A small image VQ-VAE, trained from scratch: encoder norm layernorm, trained on photos with spoken descriptions (Open Images, Localized Narratives).
Rows from block 3 of the encoder of a small image VQ-VAE, named by matrix and row number. Rows with one number within an expert belong to one neuron, the router's apart. Each number is 128 + 24 x the weight over its row's rms, rounded and kept within 0 to 255. All counts start at 0. Numbers have three digits each.
Before each expert's rows are labels from the 100 images, of 14848, where the router gives the expert most weight on average: "top examples" is what is common among them; "patch colour" is the nearest of a few named colours to the mean colour under the peak. Only what is clearly more common there than usual is listed. The data: photos with spoken descriptions (Open Images, Localized Narratives). In brackets: how many of the 100.
# router: router (encoder.blocks.3.mlp.router.weight, 16x256), inputs 128-255
# up: expert up (encoder.blocks.3.mlp.up, 16x512x256), inputs 128-255
# down: expert down (encoder.blocks.3.mlp.down, 16x256x512, transposed), outputs 128-255

# expert 9
top examples: text has "sky" (58); text has "water" (31)
patch colour: cyan (55)
router.9:115116142130133125073159125152080141136114111129099132161109151127139177108113144158107170080132139103165172134097111115155123123150116163118149117126095168134105141135146086132167124104167154123184127122086145116131136137162164114155139175111123161148115066119099147116117111115141139106115101132149134130126130090131125126138152141118134127205127150114119106129160126103123174201127
up.0:114151111106104133124160101124122129093122114144160118129123077136117120138137155105162107130157128148165142133183140125145121176099091080159159102113138140149147103129141146124145136107141117148097167134140114138106128133119117114110157087124088118074122180169174124167180154152096135131120111126143123094129160159130116157140108171176116159056078154153125101138127155137098152107118
down.0:132131167141133102135120143083107112158129169091106129114131139154129092144150130145133105153149134121117134139131108108150113114149133187085153127118121127146159160123095169164144100098149141152152102130109116096127144148107092159128131119135089130168111132094086150092135141084096178102129159161155124104103124143142139125156131114131116080154131142084129161076149159167130084078121
up.1:139114112135139133097119140112141097100116114209154108113184106139100099140140143140161132160140133115139136133134066145125165083130132122126111136153147113133112111130129164113123101125091102120126128166137146157100091139101120127091132119123161137155139126170106147101141177170120162178130125136086127112175099108122166146141114108181145118123123102122099119152093110155143103129155
down.1:152119145105117149149141146128151130125100105095116134132117119116136082119102135117121104149109112104125106085168120168134146115100139115142105140129125112165118163153084144160105166121169146128151128128134147135142135128136102109144113172177118141114127134125135163141081146135106085077168114148125094109138134168124115145130102150134136152135111131171137119138111150092127127166058
up.2:109146146095123125147142104102134128127151128120140127091157117160128120153122100117133129161127090141110123125171153140115109130103123118131128121165122146114139120160086121100148166200098167105140140122148118117083141113136098135139075116166154148077137151108109097115151134087134113144122119125125134121125071107127092135122128119144153103116128096118134136127099121149152103101127
down.2:134127149054132157114081110160109119147129139124164139129130106129124136115096077104155111138177151116137118170111164099146124142111134095129135102123165106161150142111146119151192128129091152192147125121131074074120072118096079094087126156115083122120109128134098148166097154156124097095089144151112118131096157121115149120102141115140137099140134134157095116157194126147129126127157
up.3:141171113124130102119155108124096117120126114142100138130111125138149112187135159105131125182126112145153096132149120143102128145120118109113104184090184119129128169153181124093107148130135139117133133143138168144137113114118093096130136110156182087154114136154200149158169130121114142138124135096126132156100138114170111141147089080117133138091143102150158162106122166087137129137131
down.3:119118122096120126104064113115195135100114143100113155126134121081144143090147121138133154104124159151140123102101151107128121136125130107112132146142094083104126117133097116111129140105112138141082104108152162130124118162126121130113139077102141182121155107144128129115083144106149152140152137159146110139124111123133126158106168152132119094121143177108130168111134115131142118116112
up.4:104135125163171127138102165108114144086094142169151102129158096128073128148100106167197162178113155121131123115129123150099112133129140134108086149102177141138149160118139129131116120146118106166148123154137152131167133119105120133119125129115131152163127097183109154139125195134157135181148149135059126128158088117137148141135097103104130134134110077122125134150138139102103088117155
down.4:130107119061133119127171106175134168121104102134110122158123116101175117126097100100121066143116106100152100139156139147139102086110127131125091140133102090121136146139107161136132150134136129102128144116125136131129166148191125113152110122193144112139142197108125122144128150137143086100132120145104155123118208139120122121145099118138134113132128135121117137127129125109105156196078
up.5:073147148096166130148115132102084113134102142068118156162136132161130113091117099128113149177155113116143164162151113117069120110126134109047111147108164114124119118162169144097143135147124143119147118123137132119078128142111143168115134134185160159158093139148116137158126118108125136140121132110159143087105098130117161174131091102135157122116166065102133122187135125182119100126143
down.5:160122115137105109126168144179176149108111141130109186169144108075123159110143131163132146102111149134127082122121187161126154141139138157088123118165106132151125122104057131129131134081170114099097146160142112139143121141173139147130151111117138130103145141146120127103182140108172091122116115172087123167157163131113111140127093129136126120121099156139188122080093137115128148175120
up.6:109145086116111134146152125112165151152139120116133128123114122120168064132154122104111057117088137154119115117137147117147139118099140088143154121114108084104142104091132162107125147120138153134109089102166132139125138141132085153131101075145117114128162190155155104155153109131125144103097124131110100114118155142143127128113183118124168107119106129104147131147118125105127120106085
down.6:139098115130126102096144121152137129104143134167150102110140094107114174200132130161112188114150159151189094073116126119113125175112137127137108108132120145103107126098136081093123122171125155147102170128154084122078103117159142099125149165090105145113129102107104154106100104161148122135142132124114151163152112103107118124145115108116086139118115129157114106164096129138127155185185
up.7:143123126143173133166132092143117167080135140129135152145154117175151136104127168155120111148143102123133134124135149123125139167136153148138080133154140140127177184171143155157146159141149139124069176147132141120171083143120132132129122126071099124110121160142173152169117197123098092059116115156128099081081166153079124137096113126185091114119133128122144124119132097117136103129109
down.7:113106092144104143107103158119159123139143136132091140142123121108164147120181153151086134142141158150135115124112107085104091124138118118098155104082113094141116084136107075103159099136139155118095101104146140116141094106125141135110134119089142121176123128098110106134147111113169104092129110109135124114123157111130094159098160137121128151115124150078159134124109168098135136140127
up.8:155147109113130094108155098136101122143134159127108160096144099129138111138136135150141123151129141153148137116150105125106135112079136126109095165158164142091128120155130131116143139103140099137148163139142122156192118135131127116121109111140145119150115153129135112151128156164136137137131144099063137135132176122146126150136116145187116131045118087101129115145113142074051118130114
down.8:126140108130117129082125156128174126130101137087124133154134134098123157124178148166157151123113163139125138119087168128127103124137110153109163108115097090178131114125094133117173126110135128171111058146133154111110105131131125135139141123120098154140130128095076163132146161082146165109117128141146140119101096115150125135113120096151126103146130132104155162105111149130171153142114
up.9:142159106120127129118144160113108166109136153145099118146110153123085113147183153114176110121138093135146132116120139157117096134119142113098130116134123124129142171159212126103135161105164104154113129122126137109187103121115108110150142110132168133142123132144186135168141181119143115185127132117125144133151150153165098156136088090128162094114177129135199142129117141075172164121101
down.9:145167121108128099105114125096200123100107082093129144151145081074127156124145153179148160128089181128125105109098153104096145115143111067099111171129082130107138094148071127128128083127108150149089097097158162157134125105130138112124154095123140157113170116103088096108124159087141167122128119131109124116106101107127113133104115148152127106098112137153119167160114114127136129120120
up.10:150146138126124117150105110115141104121151129106139140089135111101103105149154109121127104145096141153101137129130137127116111098093126129131087123162092105080118096106135126118109118170133141132144141112130119119139126135124118137130110116151171179140140160117117140139138133122113145159072165113079139178106099136131125147166157117152136132110098079116191104162110153143126085120166
down.10:127096137129136135086190136171091149137107122161121170174105104110153156154104147136113098098187139125180095147109156119136151121115145145136143127110130124157158157119102132136168145130128082116104142185155106131132156099168133107110179130121123099114116137174120137136172127126152078104123093132142121118125195137106121092090130106129124175110094149155115144106118140094114200181133
up.11:108099111121099194106106146115128149109127111166160126133132097144119140096132130154134138148143111145116141157106137084132160141120132134112145129132154143130128143121101132123165138131113136138125096147132167167094122133102130118087125134082150113100125103142129159085121138089181151114177078131153118117130121100098126140125158096133112157143116146119113127141129077079145139120096
down.11:123147150118128111177156117126084102111120124162133149105142112165131107141112160108128132135182106137124112122150112126130127100153128157124124132092148130175154126147132179100110132147144124108153151155120102113094058121134147127112109151146116092111123146090116131143163126158064137146135091121119157165162179122125084127132114100150117149088091111122149127089121137144124102140138

# expert 3
top examples: text has "grass" (32)
patch colour: green (26)
router.3:129112130161093097174081130129138137151126150142107130120097122076152138151162102095122129138120123154159096129153169103132087118145112143124163156091127130107115136116129135100079117149150115145119108129125099091135150092140113106136130136153127138116157097122132116137142118127078146119107123133122139179119071115151115123103112107115138155106094165143162182120130123133131101135159
up.0:141164154076148136081177113113129113134082151114141136115154163142098138076093127116135126112114119075083131149081131137131160128103112083127124145168137127116121144120102157124120141099116134117120108130133148168112110134079107127124128119069143130128132143122123089116131110139140120154123138120157056073140133124140115180129120151106122097157124145095084130114138109139095149101083
down.0:121135121143113161102118175135137145135142169095145115122160130158145152118119110153131119138102121173111140131104135146138103141142137121109129153097128135092106123095157120133182123106159131140107097092106150120119106181102155167144151124091135140094125167168135150156155129123163151125176133108118162076126115115140148117151135170128145160145156113128113134119123151135138152110108
up.1:125120166087141103080159163125118140139099135131117138140109179153125112131127151171122165088113178107119120092069125141154132165080130114117120151139128142097131162139104108137118165133133155134091104108154139160116124130148121135139105115081110113130144151138121127131133124127117110137112153105126090078122128148141107145108180119112124115210174150134087141100155099107119152101092
down.1:164154095141119140103178178155173156135101159104157160146145107128107134151124171184162136118114163170135132136084149141127119107141095129159124154159144137158137084130088119146148088100162105121137107112104143144164144126129149160129168165102123123086125127135145160137131159095170120120083129130096118091131111115132141102122111153172110146099109117117130120126123106165122137163085
up.2:126112098135186119124139160100138157159111117115135129123155187159148138089136157151106112110126128083083150105073118178129111116122161115127130105157129137125129124099117135117146136110117120132104109142134180151127100127119123159143125142124106151148124173113131147121129105107141143085146110155163144125118159153128105119132187128101128131159146068142121104173088105087138130101118
down.2:120149128122139150101207144140137173163133133110128116182099099159189151128139158137144097108099134123154123145143135117101160103100091130113115136101087124120113140136098148144162114110136120141112132125141122113144209124176114141129145116123119130143099163168113155171163152117170091108098140139175142064156152128160127130132085142145170143129109117105094138131155167087105174144109
up.3:153108147122117136125131132143111127100146154107146157150123105127115115137148120133126062130135109196131138139132142121109143107049112136118162126147148142143118171153192115148122186141157171105078172127134128144132114157158138155115116139109091164084129129146155115120134177139131103125142097142139139118130127159087120131129161155177125144141133150156145142142132125075116139121120
down.3:138124128130132134146129138103135120170105164160121100084132162113113098165120106143128154125146157071140128151126075158145112129149125161114121126112149076100140105119084135111109050136123137088145126096127125146079145122114115092108153154185133117158108122118105127124110112135111184139106148112126104153113116164128129098123121084111129125146105102150121094133137098165125147118170
up.4:135122114115138136106143195096140145156109182154111119149110191143148120090114129143124142106099197097121138147088135140153138123130148128115118145155127121128167147110104145131095108110117142138119076114136150136125109117132129113125121115129100093127145149092109126101127129147092171092149152161121122130111102126145089134137185112100060146186145126127083143105114124109113107110143
down.4:085150121152118145130084125115094103118176121145126116093138146166093138093128124114094152122136091142113121096132100128126107152143151114147124129136107178097089155133165104128141174167145153115113151131124118123078075182111111108111100115111113131120117150131173134165135081151137117165185131101141081159132156128080125134118152179103166105141132127135139129115098081106154182116187
up.5:132133094145163152096131096121131108052147100135147120102180104116110114138154139124152103115127079190099137124125124127076137154123173135115161138148141133150138120134101141127148134102120114143110187145170150147132060143080132147112134131098116115141097148089142137138134191136149113128122142155163132126141164111064132115154144118193133119133145093119134126118134145106111109126132
down.5:079123124176124148121115117108087144163130110153128085074117140170144108166108163094103097135113123116138111136151121105124134122148189095134134123102150176120120152146162138146156136147113147144139123103106132153124118132130121127122128110143134097133096161113156089162071104161119102117135150109141096122119158111123113116108151093112185156150171110140062135184145115124117171114116
up.6:130096128108115151127133170132105126110109180080125112127112139132103128118107128126137110138109114120118092089122143125123099179145109092117128133113159126158105155154092147121132147138158133111091132109131117133110120107107121129107100103114068119117129153154147065132094150115130096156116106121118109098095111105120114157129146147086177087137122140148118142132145115108136106106171
down.6:115130075126096139133115151147115151156118119152126084100124106151113179140137110142106137115130141146173140139100096132124144176142130148130110102159126154112122111111171108121112126121126127117131103112116133150161117140154166126101118127110127176091109102153175186103131051182148134162155124116092123147116130100151161111131180109138098078123112114126108109130104114113103137153112
up.7:118096109121173109123136167185133117143106160140137131155136153117119158159114110122141132093148132167145133099102135090114142150118117115147177085125122173160135155081142119137104154134180122078118102116113192087082093093118174127116143142122094149077103103098126132154110139097086097122111147159202161177126132114118126122137140143125085171161148113112131139057137138105123152140132
down.7:102115169151115120133088100118106112113151147102094143129126111132144103091123084097146122150135122146115148123141124120135106101115138112116115155133082119120109134068190109128136143101118165126138119162132116136143089132118103150098085047140134126166147122145155119121121146151127134109100129135113108158143153106128130143180143133130138064123159143099126169091169137147117102036122
up.8:112090125143167188117154149118125123136138121076121138144154120158120132099063140191125145136130091136104131124099133135105111139100199102168132147128113138126105148110131119152143133081125147104161127162144150104130104157110160154107129133118131104136100127125119127144144122119147087122135139162174142164128143164091126112141120127117152134126162109123133142155135146100124125123133
down.8:154128123137067077130160118110150151135080128156151164146126151097084149097145136118150132126108188121151151115115119138137144139117110107086134133171132138174136125140112140120120149123144095128114113134127135157114124116129100085148127095128153131116165102136155146102109131077130154149163088145102123124132100147168112176125111086142110099108080176164181139124077109137088112123111
up.9:122118120149127086119109129200145110125099150102095126118111188111106157119122133129151148064147163115168146088086160128147096144127118157137121118099102132146114151156121118122088111116182147102106141133091111116111113110150194083158149152127102129085092087115134140095145148151117116137083152145122156171145112136135119138133106133134123142167137138138123142139143140133115127171169
down.9:118099154118130176154107123111091117142149133092117132177124124122167098098113082096131094159123105119083140133186112109130096094100108103129090126093080142107134129098146175151136137080125127122139138123112127123096147154105125160101125048122150129136113149119133116157163120131134147135126162095140112124130160130128126134142135110135144113144135119106095119104157141094098107067152
up.10:148079163099152120094167156102115134134111138132115138096117178149122113103121120173134157097102158078121103130068123147147143155099131126134125128165124163117132178131104132141132161122133140134107106102154135154117125145121110135115110122072126116118127140128141104109133138150115113122120158135139107104128129168126118136124151151115142117220171154154113121127124099115121134095086
down.10:174113079127105185116137179155154157145107151122145126134128108139125133173136167168152141116137175155135153153100140137144130111149099113144119133133166108166125080136118128142118078135149107141146104100106129148167170117139160149128179192109150147136125096132129151114104153084146132087091127110106137083124092124144127102108108148164092140102111127111141110136137080134141104176090
up.11:112144139113156128109130093105128092129155099131166127144151103123128129119131138119121141154150078133083094123160108156118147123112141111155124108174099106172150114163143136133148157139095173094139126169151172171113126107126100123092091078138140135134128181127103117173140127074156115108167141129127115078127193140086145135132129109143160091123140095105118103099085115114156124107095
down.11:107160131126152147115101101128123118122157137103127140113144125159124128099138120105132092149152115149109147129149165086122141122114106095096169137089136114137127139147147131121183115152120123152113129094121117084134107125114114138151111104106103070163136181136146102175148124161148126126097146120139118113136145137117102159129129153118166094132125156060095179128171141159106133121102

# expert 11
top examples: text has "dark" (37)
patch colour: black (100)
router.11:099130134129148105112146161096152166145107103153136118147138160130136148134079090126163133123135141104118113120100112173160158113153153145101113161146142115142107064138107157126088085161100155080148075141133122137134138086084121143139163143145158119130119127134091121097153086119131115147110141134123117139109070109141175100150099124121123168169175094093122128124102142181134118093110
up.0:136144160127133146113119103131170148147125142106119133148084120190158135152155127110123181112121139135143171135146117133155096097113138153130147137151104112081104141115161102109106133069106130116079148153152162148149104133164107102150149132091114101145182101125115139147125150145147116136183148153133119138121103117126188128137123157132123125145142146134103174134137141147118158164091
down.0:149173120131121151137145140154126113087102105129117121087169107133108106140099083147129111108095154143123138194103128143107171116142099135135127135108106137088113126107121166145115146135134127118123121090124149138148163146108116166125188119110159153122128095163101127112073125103147146112126142116131120138181121098163125131088065101143143136124156105151150128163139066131126068122128
up.1:099105138148125106085149144147135154128107167164151131143095134152153115099120117122144095092133145128180109082144158131119112125113153135129126133120125138141169141121126134166125142129130149109080111131155166136115140127128109131107137080073079174103140106143125126116100140103049097092118151194190118106117099113099123113115129100109106132110136161102079168093133114112138102131120
down.1:162106135096113100119096182141153127135090150129141112114177141089139119126140091133085139117121090140099161127110136119120114111117091121131153163125116124134108120098114123154136150174099148081116127090133163136085124097127115087115112169122075127143149123139110151135117157082139099059116098110129117123084149128070120126136108148152137127123153142120156161085129073165137104140086
up.2:132132137111125135162079115138142117122151176103084118131106136143092149132169140112140172138078118130106130110126122088150107128142143106132155150142115119094167156101140118108146131059109118136083155164134186167111093102119105084160097142109118122149192157114152121172172158150124106155154132117143131146139131156137151166114114144076119113104122131153138179130097128122121131155115
down.2:106149115149124117121155130124100127105135101103124138139117118127138112111121113122109083083086158161142149120118143134118131143107091123151163113138064157108062139117154161134132175138146139130097097123121167118146172171108125169148165115127156170128158136144095131096082145144160115114164098118150105113182119064129139134102108159142147140121161127144090142162128098120134119122151
up.3:087161120121145123164133140167092100138121195125075093130116146139096128147149151123147105169101127120103131133140124126133125180130118136132122122156124109097166197125161135114166152126103113116115158106142120142147114170139135074191110156112117149156145159112171101139159175134118085139129102118125151088091160133133095174126122130057116128098124103138149106111144141110133104146136
down.3:109160102112112144122129093127091116109155104131121122137092086137136142131130109099151122105112134160145163139149136158115133160138140153144153069169102138158093125139155146090132158139150136167113142139110122138165120144136158159131155099138120160108151143102122131126118076135148160197168113110121120132200091090137152127106166131133124136116079104143127116139102107073096144105165
up.4:117126123118132144169142096132135121129173161151161132106107118083107118121147148119130128157136087129090126130185156092124109160099135122166162098162124132103151119097121127127144148100120156158110156106180144123108142176140093106105093083151087101131184180124160137135129161092109134108124117133151108123126144161131119151117120146125157099078108125154125117142108141124148131080124
down.4:102152119124123129148090105108131114132139128077122141131158115081103072081124086102091098160119085141095153155144130101119118081120125118114146139129073125130130140130138154124131113117147137108139137115120136127118160138109121126149111095129074126153125126111083111161122148090127150104119127128148122106115141114105136160092157140141161118132148133100116142115152033108130133075125
up.5:114130150111132131191128115112140126145166151144182146077111087082121119126142130129117132160134107146099107130179143062115110117114123122180167094170127125088136119090110121137150158099115142142136157147171132111123164163131099122086107090140078113099184154122163113152114157111118150110137121126159079121136154158116146144113126164143146107082105125157128092131111125135131132097131
down.5:104148114108137126159109115106138124154139144083138150130145108103095076107123086091126114185132055138088121144169125094120112089143133098127146120143108116152140130153122153145134113119148129112141148120129133122099144126106110135128086094135087073129120159109112095165131131065108133129128149130127111109097149132112131182093153132132167088134129137090124129124139069126130108074098
up.6:112147146096153161158135119139140130109152178099089108113116139119104131118152156122146190162071123138094143106135138098071093130128119108140135140149162117071150182110147104126123158080116101128086154137147174143123119145134121088168106146142121121143161135108143133163138167173128125146149147102140128148129149140125128142135115151073103126068118108147100155136128129123124155162115
down.6:112139115121136142120132128133099154100137123114122122153135105132155161101128121153148067103088159164150139122117120166105146171130118136157149116139102123109062135107165172122136160126128137138089111162120149130165153190094121189127182101110144181102164114145134132090108138139168113127164077141131114114154106093135140138104099139142155149105132129158150146150101104105133130121147
up.7:159096148134080096176093095151141074135099081121147159155109101107116110098123115152122176133122120125107178094112171123165152153119133114154129162089143119162143092118150089156086115121133138099150129131150161165129100081156121119081133098156134122104176114118102130127167134086061119136128161155126127178139083137123143134119131105159120110154127149124164208122104106139130113129145
down.7:138153130135140149106157140101135130137128154114127137142127127165151137138114159148194125115129156121170079144160106108100152123106152112138108110119134185086126144148101154133168122130160139117102133098132085111145133157139120128114142128112154116139114177131112145183144103116166077161099143094132118114083153100135139151158118094100146149123113122181102127113169174116141194159087
up.8:127120145106125120118127085157135119098126122160116135147133081097119133076125139102111153105111116158139102074171136096113116138142107137140153136110143192096148155142124098153142154123162136161136120125135127097136120097137139100096091132128117131103117122122138184148094149123087120117153099174192108160179149130103133105121145116176145086147099163133152178131147113108134127207153
down.8:133120117085127118134121099164155102086119101089141146123127120067072137145128101104135143108123095112108126119105158146132111108106136124129129133149071092128096149159099091134099138149152133146134137105134110149119161084143127081159142174153115157125142076100059148091099147094101134146137124105101105138128096107133133157086113143151101113132093124120095114173140048126105133160148
up.9:140157160071149142148095131095142138165146161130133112069125133104110128124138132124135149133128135132139132126202129095132110106133100114144133156128133136101140131101125101095142145086130096135099135130217180155133128138123099133115139109123107140143170121125161150145105153151143150123108128127191075130131138147148133156108120163094127110047137144159120141145151131136129134149113
down.9:132180118113138187121055112143137116128194131128123120122157094149153167123134092138178102120113109132143119186146132149091129137123113195138142109164128133135149101115111126108142114121093179120086163127151129123156117140152108133103140131155150151084122116124165152154155098135145179176127143162157177143109158139116147113176139163153147139114102118111145122100089113114104165133161
up.10:123150146089114117167103088155130151136151187113159134110111098091107097085151116113127111146116116147115122146172135063127111123125113108180168110152128120097136141125143106144119178109134142122119150142174151120135148149119104125098138092126096136098168147101175132159125132089101141135138106108176099123095154148138127189104141161120133110085107150148121105104114087125117161089118
down.10:108118115101134075129176153100124186148102128104115134093141144105107090165127158122144119160122082127120140131107151096100147093130139076079145153086122133125080140168122138113117118156156082124137114107105132122137144109090121156157095135115114054181121159116087109100111116091120121135110161120123113110094140145123107185085114125116124132134136107146112136134152108157138077094098
up.11:134137158084136129159101117136149119134128190092083119103121141117059109116145146097140181126129126132103127062151171117117127152145150096134142143143128107097132161128122115099112150134117110133125155118192111127119124156126104092148119120115125151166178139112163131164125167135107118139113121102170116137125125124145137153132118102083098090078123129144145155153139133131163095165163
down.11:106168103125119160114092121127111122144162112146121126134105094163136145113133136103164110118135132149145122167153162125104115135082122180152167071154113149136104120104145123073161126158114223155093137134118105086157133171136115145120143112146152141107140151099129128169153081130157140204123127135167155137127140118140162096144181168134144165113087125118130144107099116090111155108159

# expert 6
top examples: text has "red" (34)
patch colour: brown (66); red (25)
router.6:106132162145157145126148119116115132126162105097161110122165107097130128146122156123132113165100094121085088171156127105097120155171158132158143100165145139083121110139074163131142149128104115151169163140150159120121156148104118165095130108123139105094107179122106098128103135112145120129139147135144093142146148144087117151119108142166143077110156084130141102174145129125102134092106
up.0:130126084085103132126133112160126138140134106173090152141103150151140127123163111125121143124118165168170175095132096124156156130080097111132134110084117148197158107112177111123129103116133157148130119092117132146154123121155140091159120124170103130165171121147108181125139124118106134120132124093087135088147128132167109116121180113153153127139096158123143145130099102122160153166156
down.0:150109162099126105132175113166146127129157125131136175158134117135156112128118085118123101113163127122127113098138158116138134108126127162090127159113098129134096138146096120095112108126124092120121162170148092108115117141162150110141082166161114127107108128109142156101159131136110123090156126163107171115155184155112128129189112149112101115112081122153172112072118158152095162179151
up.1:128154100111116126133106114111126122098070158153095135135134188158122144133174108125162123125156151115129160129080142142131114125129128136077104196102160120148119152120127140103134089085134126136153109157138103183133100124097123095173146164137147138184141108127133130108130147142143151146103130124116138114136100109141141102150121124102118149142106128120105147077112145109187109133165
down.1:148183143144136108111162113158143137104149141114103077108134110114156110130137209150169122110100154113170108132142146134103159117120132124151111123130098130108098128121090117161108130137142125145127165135144149124150170146195113125130137147140139164116107112143142136135070165127135112122128060120131120099139141105125136102140076146151150112115131087148095114115145144084112154168138
up.2:108132167117140149105153120121132125095124113140128142153150148140099129122103123190157148113155144111158130131089081184136195127129091131116093130163082177104211164129110123115158102127119113109138144104127120112144160163135129124128144171112170148124115102132170169102158156117112134137127120162093133110114113130121124102165155135182089146167143136130139113146150136138096132129133
down.2:098144128123111149115098131139136128121141115108129172154125112107092168108124122158116157120160147162132118133072163128122116156105094153135162096140125107143145123086092106123138147084151189152136125143146173110203120144123168102110173122086121135113168095123121106122122118139164118141111115163164128144102091099123103157139141110122095139091158144117168133120155131121173128126136
up.3:141130133163055123131139092123125095126110137187128143122081119128105130152127093109099096121137150179182134129140149142174123168120137127115136133143120146165123129134196098166150124125115143150141114122143097162118152120156106102141139120149114140144193116116173124132138114158116113149079127086052119095170127133157132139103146129176119094121137161129120121135109150159112131154113
down.3:163139146139135152127130107111160119121108116133120141074095145091142117117126182110143133139126155137157123091152167093129163131101148153113110128108114125105130104137089108145138114101115116148134148129122147128136166131149128140116098124135127159127138130102152101116115146124103138124159100093133149141159121097121149081150140113140110091123134081139056116130116150127086112128156
up.4:111152099086083135097165168136127196148112166140097126167109155139156091119124086182105111088134160133145148164085105155152168119111140078104132171134119158143127125113147119106102186097138135112113055128129126143189146142129118137137168145104135128139153106156134146116135111074140128101134111169135127126107082147158097141139171133106124182132135145126171125124118147111122128123114
down.4:105123127153146138156095080146137078094151092107164132117157081130086149133122124091086163153164109143108123133167115120121132172128141161153124087147155132103142101110149102097111115160092154143132186101126101129117148134142141075104085095148145114132115113081114083119089070139100110152162182125163134139112090127095107134136160107116122134126122126124134117126114119160126094132145
up.5:178136165152127115133109123160145102088107072158129102125132184139094166117148107126175143111111145119140131119109129140133147114125119133148121145148097157123110157152124163144094093150115117126127144138131102133111130140163150102122134157092144165139125100137133139121142255146137165153126117124110153145135124099147139128151116113164136183139111134196136129164142129107131133153143
down.5:130143139104122106138113098104099139131146125136131126114120137128106133115099097087107123146139129132117113129142087163154085139100119104124131099131177119150121131139158119143094125128124165139124139146135138136135123104102109099133125071165109110113133147113122117118137028162129104181174162158134100145153120178148147115098188130078163139152138148138107124111099094137111145103135
up.6:151132089145103132106088117149118141071127119146133119099095123139124112136199109088152136123107126196129144118142151113125149123124121136098150160099170115135127154115142109107118153133132119148083143143165105164129110120140091092151114133099110130141157128100118157130164218115129113129127153121132181100135114106130153145127141136139148182130098134157142147127101127081100140133164
down.6:136146151069126130135081106132134118136159129104126142149149100181117126118109096111109150133169113116123091152138098103156129129152181117140143117157139116150102126124149142150132106113164124150142150122106101123085101124137134097125127112130135083107113134094136116144122102130103173137143163140092067182130146145140150108096153038149135108147117132143145107157127120139138122106132
up.7:116114129124110101096169139146142146118111144158127160150107138073119182121121137139142133122152140078166125136121108133179133127106155161120099125147123130157115134090132096099184132101106143092140110152146124130135143145130147124132130186114131192125177096167130141047143148137126137147138108138136156141139112064160148122136112145145098146140123162106180121087109132152137161184150
down.7:151137116092138127183109126107120118137164146136147106108146126163142114111127121101136108197122105123109141128182110103136141137132114115113108129134152138129157145148131156130105128114125114119113155129090124110140180153121117183132126081123119118130133155146130102139136120151105129152126153119104131139121136192132119122102120122118147117139116123144109117126096103155105073071124
up.8:131117124088107116148086127121152104094097162110104165078108206157114152084123102128150149127113150119148147092124117133149106135093129103099135191107126103170146165094129125097128108105099108133074125138144151160134102110130108083175118162113136159201180105116123146129169174162120138153133095112091117120136108116170131133125124107092113110147127148098135170110076124122133097162158
down.8:133127115139126083141109089143113110144161109161128134078125094105109131107100141103117150094146122147155143104101145141106114104104105163174157112140144145145124107107135103121121145160110148168149152137127108120134063122137137075101070151138107172110116129111138164145164096158112125169136090140167163147169144099081130108168186168134126127112100117128131114091120124121098141168181
up.9:085135152093119133125140109136153115144118111165143096138164126111131111106122117103124128131138110180132108143146133134136129133093116104153156113160084153134128132152126144103132125119107127148119140139161111143126156129146096118116145102128135095129127135140138131153171131086154119126099113157107152091112145154128109156132157132136195117135133149117177117099085142134120150092121
down.9:119148094155124117113136133091104142140074122122112138088114159098137127140144131177124139115134159131146174142077163093127146111148097156062115154057120119095127140133134134069198115112112113120113105081076150123135124140090138143135129143099149140188128112102102153097119120128159139123108120157127142131106158093125124105160147108126124127131129144112156164097157088122120144136137
up.10:114155139157130162127104141116145121129149113123126196118124142182123118131137125113115138116136152135138162112127134144115175147120173129149150181156096108102124129104115165140174097159119144180130132119124143093129110083163139108150124134125119120167091141138134126150133124160139145100118100138139102136150149134122126133149138171121080161137113132145146128105149123124153200128139
down.10:175132144172152144119097125125148177129105146136130100096098132087115096154144162113133153112118133133156088144133092139098089129174228079207117095108122130086097143132189145137121147160130096147130138116146119127103113130132115135116183142130098169127116107107123099132146139110147127135130124136103096120161105084161107134063141106137146146122145126124127108196082117126126126165151
up.11:126137143110130155150133107130187104117103083153096142105133182133124129100181136144168127103156153110127149137065133174154101095083111108118096137078137155125151125103143122120113074141096152122107125120148095127134104132119120118136135131130148160162141106160112165101141162120130180142124132137129186116120125123150118094157132117123111200173107152094126138076088111119139112135164
down.11:096146160132137161141066118107088089132150105138116142155118102146118155107116101128127102108133119157117118100094088149134109177119128153160136102176148110130122119123183146125140151105121133130117091145126148121167092132108139108098124115099163178090153130139176105111182098156136097153161120145136132143161122130154143151143156151136128150119131127138139138151101130129124128104166